config.toml
arch = "dit"
model = "image diffusion model"
dataset = "aerial photos of the United States (SatlasPretrain)"
train_examples = 203450
image_size = 32
horizontal_flip = true
conditioning = "none"
objective = "v"
cond_dim = 128
norm = "layernorm"
activation = "star_relu"
mlp_ratio = 4
head_dim = 32
fused_qkv = true
qk_norm = false
dropout = 0.05
inner_norm = false
patch_size = [4, 4]
layers = 14
width = 128
positions = "learned"
optimizer = "muon"
muon_scale = "match_rms_adamw"
lr = 0.0042
momentum = 0.95
nesterov = true
orthogonalizer = "polar_express"
adamw_lr_other_params = 0.0008
grad_clip = 3.0
gradient_noise = 0.3
l1_shrink = 0.03
steps = 9600
batch_size = 384
epochs = 18.1
lr_schedule = "cosine"
final_lr_fraction = 0.1
warmup_steps = 480
weight_decay = 0.1
adamw_weight_decay_other_params = 0
Rows from block 3 of a small image diffusion model, named by matrix and row number. Rows with one number belong to one neuron. Each number is 128 + 32 x the weight over its row's rms, rounded and kept within 0 to 255. All counts start at 0. Numbers have three digits each.
Before each neuron's rows are labels from the 100 images, of 14848 (inputs lightly noised), where the neuron reaches its highest value: "patch colour" is the nearest of a few named colours to the mean colour under the peak. Only what is clearly more common there than usual is listed. The data: aerial photos of the United States (SatlasPretrain).
# fc1: MLP up (model.blocks.3.mlp.fc1.weight, 512x128), inputs 0-127
# fc2: MLP down (model.blocks.3.mlp.fc2.weight, 128x512, transposed), outputs 0-127

patch colour: black
fc1.475:119117133130132118168096140128097128150132129096097060126145116055056125159092107057146170129187133129121108118127130223165132146132099205149126150117137138079130131142102110138118131154136135075118132109112098155140124123130153150111128173131126123124124118080116154106141119180138141131147133134111069129115107127179078100126128104135119047009122116172130096128247126201112135136101
fc2.475:129126169092137134180132124118129130182123086150128128175093108122116129135131127140020128161073108066125134101124127132141121138112127138138132121122123150130033134126125184129122111001128151114145138159137128128114150142134144165045077107123119161049124131126184130134124144135123146122170123144130143114133149138158137064123167126123133119184144155231169130114216132105121179133090

patch colour: brown
fc1.60:142113148127143156094069143170130123142167073077114097128114132125132120128152129134127130116135180105165119151111141105147053154169128100203132133158143146098125128115152139131118215156081070120120129128161165067133134110118134219119152136118134122179126147118124107100118153130129132155162129138118200184164253136043117179141095138177130121116100128076116109121135186119126161189142
fc2.60:129060126072129125065157138119126130083131149127128115056130126114132126148095129243138135113231128126130136129132118140126127110123039135140136126131124105126129074137125118141130255125125127138117139103095109113110138128125121019127141125144143126199092126132125139125099095147115122122139102130176139122194139124129128129195127120159105071118054116130114076115126190114110113122128

patch colour: black
fc1.259:121129136112175101126123064164138126124112140119128255055162135086152137130130133093106126067091125082128108152123122117122129147127114107125143130122206124194135082141136127076102209180128131132124140128156162092199127143113133120208062123119131097100121120151129136110119149126124128157111122136122133140132144143120128119107132128213118152108134138108126001141172101124148128130137
fc2.259:113128113145255106110185135130129128128137112144132188120126124127133127103127137133127048103114100130128113140129117177127128122112134127004127136129136135109133129127128112087124152121160128124102185135117127132126158130117126131128132155080124084150134091139127124116152132160137112209130137139175127124134122107052134135128108140128102116144121123125115103114106035128143133138000

patch colour: brown
fc1.401:131206145143255172179106132099113119147140123153155125133001126146091122140147107107200135128143114130125129126059109123117057090138144123066129131139155150127088153119126136068129146124157130128104180124103124124122138171138079134128141129118131142099130134157160142130128168125099128136122145126129058126129123119147173152150139130185107126126138137151037122120132151108135172145127
fc2.401:124121069128158119139102145055096137129130156112111089135127122123119132137071123188153175129120105134129065143151130145135135123001176094106001116145109084124131105133123122131148078109127171149123122108029124164129151105177204148128132121096128140133133119123112133156137127118142110120133145127125114073126135128162164130142106136140146129075141124062128139139113136118135003129125

patch colour: brown
fc1.466:073137081160131019120137117128130142031146085122132167108113143042117098128126129134082151250110116114104053150125113162134132123104126087138093127238140048155121143108130114110126098139120133140149126141112131161088139137138114152144112120084124127123116008130147126111119134125124133118205141116130086118127145130156131113128147130152169130173094131128130125131130138125136123131132
fc2.466:123209182113096117126123091131125134114125180123135166127134109130107131118138133132140133126126116183099125132137161127006129130129132135126130065133113095106096179118128117128100012126127134097159161164110130130097132226227158122182101165118125105124119009107114151143069197095132129128124115147071103123138108126116116131124123093131120093124130125131137122089120162147127094126116

patch colour: brown
fc1.201:131147147136143129141128169125091139097116128118133118135127135035145126140074099133140148122114124102135153120139141133112146016118124124121127173221126130149109124119127132071118128000060121119137115140134132113128160129115212133133128187109096059128112127111141153128138139066164134126130140109149116139063172107144117023155138158130188130137127116146117157122114124132145129114175
fc2.201:130104129183002113122147174134119131081142151095134139151154111157124108134138138080071146132139181137113045150130130111152115131091166114141119167062130139118198169150135104127129137122148113137160125124131142125129150173106128199236106135132127123128133226133126110133132127116111129137142122125085234138118225126128145110127132129140141136120155136080121126128059149141139152159134

patch colour: brown
fc1.224:156188115138187173128143131100147029147132162147100138080125124097120126075130153079124148129123129139213153146146123227129079168148119147072122128133093136103113151176158127137132117178131089120128147091142132122124120118194128117101139103131130119150080015135095173133132132152129188134152123115111072127142202121180139124122128108133146115115127171133107111140201116106178174126174
fc2.224:167098148127135128171120134181121140130147123090115126145126147135128127169119128137128121136114158132150138117128135190128137123122089176075104195126112123131132119112137128124135124167137098130125128117074120150119209133129155159255169116153140187128130144163164121073136106144136125139073138128000137170126116138119123127105166125132098111109127075130123157117141149086124133129122

patch colour: white
fc1.93:150136136091060163121109116135116095125118121151105125128119156108116130118210117119122136128068247121104050127019120136127145123068112126134150137255102128140127129122083155149132138158000136112144118098158136121096105165133160121140138144146113128127123155140128125110127120134132144100111149129130197127115132126114072136129141130108114145132136121161127094109152129120133118129129
fc2.93:128160118110114127135093129128129116131147127163117136127081137125084121121129128125092147130138122128129173169102059128132117158133074141124125126121175130134130119125126149134106126146034122165051084123128000084132128134128103060127131219110079117129152128133131108109116108153117132129116097154131148135087161141126139139125120142130111128139124106223132103121148147137111133107142

patch colour: white
fc1.440:128137136093131127097151118038130125148128087102131144114123142121122160134142128148133123138122133125131125136141130114122124255101108119133126136127123128130132128141182129136131135130000124087147184127102178078106132119126130151124127153128128128101124137124095129108123134129173094125126184153137167173125099100124111124123128124127121110128136129132132131125129092090125079141121
fc2.440:154163124128142090170124133123124124122082065087102133101100118124097122103113120126123111155112163096129255125124136153128139128137132098131120174105153134126186137120120125106109129168000072125138134143171127137122156154221128132129132129129129114130119108134145157126105129090116130128131073126126132090131130126164140075142159128161100101133125128131121148174115125181121140110123

patch colour: black
fc1.199:134130118128117123128115124132120124115126141134082137101111139123128106132100123128130129215135134129138132126117121099120130128135125131107129137114128132130110104107116132131106225116255135138094125116126128100081125128116131145123121132130080127130098123146100127127133155128086128150131132127049124131130109133126095128123086192120125133128133130133145096139137099120121136157142
fc2.199:160145137128129134137142124076137130117125128158117129119137142119105140127093120128152133094109109105134133138161157111152131152129154124166132138121128146126160127106115136121080126125255116115114140088128149142129134128135131127149134139135123205130117126118128136137122126106130129118136090140131146121149142117130135149125201125122115158127149152129109110126153138127126135120068

patch colour: pink
fc1.134:122144128127117119145087092065138128109155132124150133103128171213150153145146137120132111129138000127114083127114109124121116144133087132080141133155183046132118096079129051102121142118133150081129128130116134137160079136128130234141128134155145127132084119093082159213135139118148143143144108127145125130160119087115073123129110181124141129134126116129126115137119126127178129123179
fc2.134:135128133132097125121117135164137110130121100120035125117130133159123133128118164094123170150123106126127128129123137062198135114129130116123087137144106088089137118130157083019053128139134147123134250104121113192116141128157132130120134255118181132125089098128134074127124145167126130128031131160131111116141120148112102119109140127112148117124192127106136161121119176140128170128124

patch colour: brown
fc1.33:124145127134131134143129131119132124141120153128173152127128123120129138132117124127125146255162142127142189123114127217148140124115148129129126162126117132126154120150012115125111050112081119134133133151129116099121168118124138132135145120123135132128194151129136255128045115146145111127101124124140122121102135120087133113106112108193136069121108186120138112131134136038097113156130
fc2.33:175160112112111164158191125118128118127122140075126150138121119145139112135117135091139131107103148066137089129128133128126126126129098047068126125116143121183099186116000120138120031120073117061132094144124131116183163130146126146130127129101128097131163123117131122099131157218123121146123079172147138132160106130125121120144109146134112128129132039130128059136188129129133136132130

patch colour: black
fc1.497:118130117149145164086121134129117118125123109119146091130140143114129118103114111129129110121102121117104150092129137236130105132144139112120135121132123105119129152117123125097110089138121120139098154115102127102127130118139175170118120098117098106104169173135118153127219142131105158121135146068122091086108157131128147118000113147255189017104130131120137134131150115144145145136119
fc2.497:133143132107150129098123123128120128131128109031171120209116117132188123130159135136128234104134120016149234114128111131112223089128135124128118133090112130133140141036124143154128065137139114209130134115115120151132134187131091120157129134131115123112140142123127067022124103101138127134140146127118129127124140125128134135139116117129128144138120204083128111126121132148138128120091

patch colour: brown
fc1.61:028133060111112129142162145092119136169132142136121137121119144119118194154127068136117119128121187063131140111053197182155080175118129152121120123129115138158118126108127120135040124118127114121081147145126136128126122116151124047087122141117109129138036129103130107128109136171145136115138119127122128110129141188138137188093153127240175122123110130118151123136162099139126199129202
fc2.61:126113116152142119174119134126133112145115125141122148154098119136129110123101159084130132158111128028122108136161112140168084110146129129124127031160143131102166132120131174060118167126129137103110146127131123127085135150135107104105221130123255171174120190129066086109129121115127127117139145104120149140255176128127115083128160123202142134142124130141128088165127085120132123118116

patch colour: brown
fc1.326:133126138134125116123113128193094095153042116055103146139142105104110124138136121123110188117117129093095123129103131099135120161131129150134123144112124128130128139130142123146097131094134124179142113120130150122128121134106145119037142127130115093128171130121159132093132134138132164105131126000129128137132255140123128136129134128166048125244111127130133158144131135123095085113147
fc2.326:148112128095116230128139043122151151126139124132115135127134136123142172151128125113131111114086055082102124128117130114146088127127131119130255149145137119125143143073134125119111122128122150160124130143127157083047104128117097164134128165125094114190162103141141075200153143130118119096058108109141134125130140108129146108114131098127255158133122125114098117110126183141129136145117

patch colour: grey
fc1.460:117075120125134124149100156129115132135148123152156130094097190126078123131130130128125163129118063089143126071123128135119123129132119120117163097136128134123111101145138065133000074145132155220142182130091144125139131127130122176148063097131132129129127126138133108177130230105126128134159133059137145146148154123062096138144168121127122144118148135116118124124133121196255130133166
fc2.460:125207120123132117142081150128136074145146119125188122130103170128093149127147154114131139114128132121152124127040128141110128129143133115092121129126126109142132133127127135178112129118093124000107104130141127136127134138079077117164127116090132133136227133137136117121104149133130120117136142120146115128213125136136127066086150122118167136134126100134136131128067144132127063255067

patch colour: grey
fc1.436:124145128113132133108157147120122138107096168121108118103110130128147155145136103134074118126226132106143159097116119128024112134000122126115126244112130106127143129128128127116154128128087123112106140124127128118117131156138135125129132109085132146124137134115124092118126211071090102170154097112128142161118122193128084118147118193158039146127129128139132112080126159115146048143091
fc2.436:138126127199149114097105132083189115129120191167120128128131110112144164156128131136150111091149134129128135134118130122130111125036064130127127146100174137129167166131118039122126127131133146127124128131128124122135150086128078142141184138142133149137110165126141124165123088123145134118107129133092102148128144143120124130130156095176131116129132184089132105124119073113000141107119

patch colour: grey
fc1.19:106133098097116091132121136121184193089115135091179145182194116046122117106072122110090130097133163247123130168152183133144041126149168107189096147149121138083142124122124161128181115161151129118094128118125118121139086122145134242124136169151136118145212118115082129112137172073106125111128123121118141134127139124075125153183155166129118126130127124126128081125135153143132113125156
fc2.19:126171128133167118139125127126126132255152114109155137123056132146164121140116119096123127119116096121145094097144144106127130128161162093139118140155250129147195128150150126000138136141130129129129141122124080119121116082081136128104101121151124119129126140126136112123131093074131124049110128122131126148124130094133116131129128113139128131129080140118117156118072139074131096156128

patch colour: pink; white
fc1.465:134128100139141094128182112135126111132135129132150133120123093138127147124120134118170131000119146116153151119130131124044126066142130124119120120124135167126126132125091117127132123126089131099114131150133104113141133125122150117125116104082168129111130119136114255093091208129130132126121158125139141131181123084135108143129126126088127237138131135139159127119108151136139128143037
fc2.465:118130157131122129128063127121130124114061152115124109133128124128141103126129138132131088082175132234115127124132131143123127127155128128142130127137138091128107130117118140146111000129058122169127138148128212127110115134170148141126131115118132153122123119050133000129118110111148132118157130149136105135128122123130107139119131130087126126133126137130106129119071102134140133128098

patch colour: black
fc1.472:083134133144128129129117123138147174149110082144128141132131136121106137138166135107159133174113126135120110111128130150154117118096135113142125111110102119138140102126064128130126135137148164130076109081091127114140126111126119133145136166095105181115155112067158115125202125137122134127135111130162169116138125125076136094105127158136140039101115144061107000124165120195142147147000
fc2.472:129112000078114119176123118089108129139130112114131147138132127141128123117126118131166117140121125000127127121125147123058100098186164119087052110131117111139125141123124135136152098119231132133112126140136130142099138122128127130124125119135105132132135118146150165140118122089129124105122134184126127151136110127163107079109145153134113137109133137124134141159219138128140125129070

patch colour: black
fc1.229:128137155083101136155133130178129221127100081138138127131119158131133154150128078146145132149137144124111087146122128113037112036135120128129036143098136164098116132183196134109164129168148099095122114135143131124133128113129146139121125100137138203143137130169122104142127139127125119140170125121157109087178129127114127011122112106225157044102139128112127137125121114143113127115034
fc2.229:177104153000096132119133137145133136108147209051041125137147147109114167169112120125111127136140127100158120154173102134128059128126133140127116069118135126134147152142137128126125122113123138123144165121128161133180121109079070126129122138082023121132145130154142148132147129152130128111120129131080126130130082101255120168128142099122118138132133152213119141143150133129138121128056

patch colour: brown
fc1.254:152117138100128129128138126141158166129086137137193135124134118130128029097127137133146090136115134118179103125065138226117121126130141127137102133091107089119134125124123115139097125177138159131116125138102143112149115117138148143114128057094143126129081154198127118089123134128141255185115128122059112147124185126150121127122128242126119135140131136126125129073104132132128138217111
fc2.254:029153127127111123176200139113088119109126125126166139161129124132146129125138063155069127075117130043149120138129115153129113094130141130129116136127111131103124118135137121131134140126143141142149137107100127127131126132140148117127137129123089172144133118140126165124040120132129000132119132128142165129099118147158131128139116071127200161116117136142127143092145126186117124126124

patch colour: black
fc1.218:138128132134129128128087134131127096151132128114138199106127140145082115165127110152137126028152138120142156123160126114143125118132103192125142113141194130137115121118126125125126178133114128193107134135126082138132124131156160093141118133126133118103175134185131139091139131127117126140169149134100113124138129132111128075152143124255128000124133137122140127108092129116131108121150
fc2.218:141145141135133114126144099135130117128098129000016139124144129134151112128127122170164133140087122130165120173123013159109125093140085122063095139124169129119124205111115157128107163115132128058111154112122118141126139141182125128141160159141129110126159134102129087152124124105131110141116132136132165148116142121152120168127094103238127126148136174109095116150163187171123127149054

patch colour: white
fc1.161:128116130109129158143123091123106119121097131112112167129129125120115086128133144143127133131146130130155128130048104000126125154121136147128183147172163133120089126118173124128093180118000132102141124112105140128125085221128120184125140143189106131130127124126124122115135139185096134124134133139168126138217133092093108114128135154067128126126119222107153144136102130144120127132124
fc2.161:147138230161140131147140088144137182145131167130129030134123129122137130122141130170121177173121111135120000130128138140171123126124182096137074130123128120144135141141133132142127113119029131146127106077117126114121124174106112093148132093129130126207122122155140118130117112127133136089143108122107128128194115130164132122058148133137132105122152128083209111161130097154114129124129

patch colour: black
fc1.467:205128122074160128124114117124137136126113096157137125124122124144147148101131131182128214163130109168159126098142156119151125134131128118117130141127118118133127132129126065088127168122127120137147139123115130193112086166132174125125165127120107119064143154156128114124124129107134125122088114129127123130111123134119144128103112111255130132126124132129052092240113146155155135107133
fc2.467:111107037128134120120128221154083130155104139106040120122131070131120157136156123124118134125182191101141131089143121140129129139141130118144228138123068179107134225106089121108201082178154116099149113168095137112106139109152129150124144119108120130127127135142123127143134206121177041118115164141128132082116125138079147086194144133129127194107128129126130127136146155126112172144136

patch colour: brown
fc1.419:132178036138142148136117132127120123141074124176122151113106123138131155191129128142126147169123129133122069127124109120090097110144120148109134015231102125161116152129161133135146150231133127128069117131163126129102151126197123128163132112136094089124113000140132127131154132080123138123138138137120104139121135112127118144067140152179119132113117139100135131127166132146122124111121
fc2.419:144203132131114143251135133142226127160131126130145120135097161124125086144098121132123105128135111128125122133106167132010106178116132136136138132121136115133213105161161142150152101125150121193120157132152134112146155116130184129142123137099131048229087127127211126126146116198109124093120116123115129121104098138125114132082110122147107124112147141185131143154128133143199139111138

patch colour: pink
fc1.421:128108135126146118129053105140103124130212179128112138115136135128135127172148134119101083130196127113103121120115130019147198117203124121125111009128120163132131121175145146129210137122131131101107126117115167132113110136082119199131140123119123114125081135122143143099126183108123132157127123051117155143125150168060131115133116111128147159130125064131046127107141130132114081119193
fc2.421:120087153170145129129107075132129135132073154240150132130105132094187095125132118124128208173143091125132109061107121057106177131177089120116133119123124110121151166173124140114130126172092148191128155132129119156125131124124202101143118153098216120143111125127120103091138048171078153145117127153140116077141070094126138127108137235122099136120098123077145131109167152127138125101127

patch colour: black
fc1.245:127120123131142131116121130142000105124144132129121126123055129131131098197132055170126123116140080087146132130122124143128125121122127135083140087138137137140107130017126107140140165136177135094125132124146137125131130132062111131132136144123127156127119135127088139154139122119028171135131124141126119101145107125122059124140127125133139075118143126100000134115133131130144149123128
fc2.245:125113142161154105125148130094126117162146119059146244127125137123130118136103222065101052136196189134134167134128095130118091013123137126099125145159143137122136130131129122139134127137135128118092124129020142130158136135133132125141159124127144136212124109118134165131118113102118121109131117140117147127109130073029181122112049146138129094119123140135149167133130117128190124136128

patch colour: grey
fc1.107:139159086128115134141077147144131129131128000115159107126110134125143108125119255066189148131132144122141133166167134129129125056122126219120066199136145126164118127126145130128154127100131131127184140143136136145196193138120142160127118114134143087130115125113073183134137137131122129121124138166067088111143115122148129127118147209073105135153086090120124119107128130134131129127125
fc2.107:170122127072162179074130111144116139122144106161143107131117100127190103160135126196127155120088148127149127136104141106215135180130117125131134196094131136070097126127139120255166129122183126130092098147134140119151115096110134048091121138124076147150131090074130125141115142105108129124226135127175102101072197128127157161121128098130133086123129143127129136123111119052107143089126

patch colour: white; pink
fc1.169:230179029106096140130125141150171132166147178135134122122146144122089078105176113130128113127129142143149149142128126162087122133094152163198133130121176117120205104146127125129094255166105128207062126126139130134129118151123139091140140121127129168128034134148116114116131104127140129140118123134210150125121179126125124136132121127120110114127121172164142104092127114134091191121120
fc2.169:100125119139149120109141089119150130119131122198125159126132133124128115114138132105105093128127081136140132127140075144255134145108146123125134122122120130103115115118120124098165123102139225139125168144145125109115128128128145109124124150129248128157113130121133138175062108120160118100001113167116084123134104141133100145134135145094255127113120118100099139151138124127113128180082

patch colour: grey
fc1.52:084129129088113151087079140174005115126111114134128117125131130137132035129113110127162131125151034198121120066142143132132154184070126135116228088131125109037131145061142143126129119086127125119129127116116105160063130116098145122132137121138132068125151082129165122115146130125099126146120052146149143134151097079111136126155133107121116133163129128145141111139046141135165146111127
fc2.52:131157131110073134140151132138125124099145121098139135153105128122087126131129117135159070124103108117148135125114114117142107163129125119134094136127115127132108125136121188081128147124119136159064164075149063130131139027114109255122237154181121200188104115141099133119127130136142152125127250135119120128120117109109138167143120208117129106132125082113116134126147131124108123193126

patch colour: black
fc1.121:162094070138126138086095147143178121128126149147161156154127144128134128126113102042130106134125128129133128162130109119125072136126068180130156127121132141199115203129128136122151121154136123121176130138127185094119164126126154124141125125126060136032254103137093127105133163129119140125183104133097121108090121143115118022133123127133122000131127120121131110129133126131108147144141
fc2.121:146123137117133131133104136137117118129126076104123088166165135145139092142072125191122143090125106084123159038183164117125137079145149128119142125132137136137126113152116127144253113146124127128123134129148046106164166070131137070120129125127127125130255128127098132135107134074122126109084113126138133136146176145108126136089127115132125089124138122102132135099130121106129149112000

patch colour: brown
fc1.357:125100112095132126103089121122127137103025138122111117128131135127119077102166144132122130126145123129118172129142132179124126126138148140116143103130152153130132126133125119126141121142094127135102123141128129045130185164134137161107128151251122127126129138129146180077110113073133128050074134113126128138122122126109130129141210000141123124131142110131130112116099135097124066162210
fc2.357:128135100243119145123128132121140125133129139137132131133127149123127142125165123136120154121164121147121117009144127142132141128169067009136146144138112107132124125132119147156136114073126120131127130129080245143171142115131127102105122142118142129172141138121118133147139159125122127150126121129113132128135117128129136126103128176248124121131107146117129131144225141053040142064128

patch colour: black
fc1.182:116128127140139129134115130137112126090125132119104089146135106104138183122127130136129136255159174109135126170150151128148163126149110136117128146135125126091145116135039122122145135138147128123130124137115130132130140123129119112128158136139103137130091079129170135132035132126117123107132123127111128130128158160152105110128129134129122000112110127143120124130074135122130125103008
fc2.182:128116122068131136125121135116142066123109089065119123143130107137136156139067090104196124148126122056193123111131056128114132158120128136126135129129121128239130136104000128120124120125130127140127132123127127090172150095115086118128133135138123117125106120124246118145117103090133125117126105128134119053142125131134121192135146140129128145125082037129140145081183117131122106126092

patch colour: black
fc1.225:081118128118151129135104127126104135135125039147122130169117105130128070116142117125132126042131107081098138140132126227133139137123187118131086116153122166128129117124063107135128132123128133136127145170114153126219117101149136146131128099186107143141073137163126130159206164130147127126141172102100113136064116129139123139130127086234078067109112128130140102128196122134133130128245
fc2.225:145132126132125138124115119155139137119120124122124118125130074061163204114139184130141137103130175126145069104145118210125112116132081133128132150117131130134107137130125121142111121126101106127084119000112126129128155121121179123117132137134178130136139132126127000150129140115120126168121158133121129052119165134118131128109129120175151133252124120175102129128136123137132127129064

patch colour: brown
fc1.207:115144115133124106128127093124206138131139110132170255124161141137139109132124123074123127130091097000136135131121133141122116187139117133145128122132162127129121143112129130135131153131137117132095172154140128133143134122125105130120132146140140118129170114129135113066183177128119127113138123111113141138166129139122174095155129118127149122114089121125128134149123123074137124173126
fc2.207:129147173121098126130166145255140132125108130019127127177097125128133128119122178235126144126157141116127145130125131125138121110133115133075119145128114128133105132148122108129130131099129125117136120106158109132124121115130132165141090100120179142132129128062134128052126106098141110127134154114153163143130121138093117127138134208125102145138112177144122032175107122126113124130120

patch colour: brown
fc1.264:164133145124109176128129124035132122119112091131070068126121124130133170124115124133162081132122136120140148127141132177128150151131129126129147138135143124111107137129133156111115183207108164159125133209159107131126138128116126130125107138141104140125127131255082084135143124148108122096110128135132128108018094129145124122124168150125126152098142114131113089124013111126129142131129
fc2.264:124142106238150108150255145133106128124150114115132125102180128084169143119127135135193151137129123110132139179118128143220071131141136123104129133101187115111128125103175110149134133178161138172144122120101116132115107128165102125137149145129131140177131125121103129144122121091130242133119120114127145130130143126110121142129118126144140131225106109119118182100174130110115112124129

patch colour: white; pink
fc1.502:107130118135125088129162148131115127116139128123127118110125133126112089127133143125137116000071131128119154132140129130132135127129143107121061130129131127113139128137088117082157141054052129128152098113141126184224120124140125135142129085122117065132046119139130234119089129137126118136129139129143142089134122073130159136104127132127116207150128125150127158131134130141110138137074
fc2.502:124126129133169057162128130188127113128203127183124136134137214126127138127119098123117128042110129175128119104128129068129140154135127130110126128130113123126146081121000173129120071165045120129102193144130121130110114184122120122123135127131134138133123143131112000129145149125122133140131129122132144175111135121125132109132166144093128126127126121125128160128136122172111135119128

patch colour: brown
fc1.273:217111121091137034125159121255129144131117117038128123000128125128133136135131151135110106135161181142128126085119138169109127128132083115098137127132127133088126136130128128089143148115126138145133119121136119107190101108135132094110107108132137122054113096124112124140117106115126024118134111123132133129106129104166128118130130109113137129128084127126141135113154132018101097130123
fc2.273:156110121121129167114131117126119133103131060129208144190128132120127135091128118131094127129140126106131107187154168131070143116114117128133126037112136124084147123121126123104133126129135143091114124144115114054024116128118058049078137129157136130125128115221139159127133123033132130105126129123132142136123131255117158124126131163061125141136143144183147124128124118165197123124114

patch colour: black
fc1.122:164124126057115114155128115119140135166101138128120086161077128162109111122128106130129131124153157113128116124131139168136134130133130067211101112129100166122130158005150122126112195133125125127123146146128129159123113125141163099129147123118129113105116129119049132090178067163131125116152000112118121144143124133128128140103154114121105130123156027120022148128141104111138129154088
fc2.122:143129131118139121138215130122160135133099130143147124128124130129133124117117152144112157141122127075107144139128135037122125123129134086121127135104125113128128125129158108130119128005123128106165126146139131132120126155130121117139113136122105130121137115137121129161128130128115072134135144095128007108152129143181139042155122255148107130122158192128123142148132125149108129129124

patch colour: brown; black
fc1.227:121121133135098135140128160127127124060117128132109152126140125126129127123134151134128077135103122089109103141123153162118129136168133123045134199123129220130037101117134255136145136135126120142125095137105120097148124133108094132125127156135118127096133209133129114158128138108112234132163149119057120117113126133121133179128135135202131130125129002128161124129127108126091119123161
fc2.227:121135125127118107130124143118142130120107123119130129116116211135124141130103095131112159073141182103134160116170155164193155108129130138116153118100119089136115119122130080122123112136127119122116068133126127127128124108255115127140067139154154140140089075134133108088040125119132182150139117085135137057138167115105111101248084151122096124140145094142113106084137124154153093043131

patch colour: brown
fc1.119:083134119131121133174071128147132126117143133151090121140094117098116136115118137064125118125138132107110131126113047151118120114091179130061132015127105132140195122165116138129128131128105139130120117127152136120128121167082130158065113130118113255171120148129133000122111153131137127138132147131173191133162115134138157125159149172132141133129120099116117128129127173198108070130141
fc2.119:129108111151128142101132049164125139127145124133145126018050129141064151125127083065099132153133118113127140114169126105118088063142131119114128128140134174203120137125137115136108142120119125119129106128126156125109091131099129157116060134131126101135144158133145129133128255118130140128132121124117140031106163129196127130135166121142137191129106120159133133117108128123171137119138

patch colour: brown
fc1.462:127124193159123112124105085091128104152165085128150157133125125113138114134139171093172081132122132129107152149111132142161140129109163119137109124163190115127130192086133255140127189139119144121113124182128126161070125045125125140138134093138093141146115136122129136147096132092132119060133129131130134106069131132113123093142141131210123118153097134126148150127152129111255138145131
fc2.462:127135155109130128131129195112160115136039128122120119126136116088126186126173128135134133127088143088152135113027159120124111125081129135129121125124156177123113141163116125128145134117160115104144124143141083118132129217094131141112255129120255124128123129147126134152140095128127181129139122117125160125128134128114154117148144131135111100122179141255132140127131145123135125159124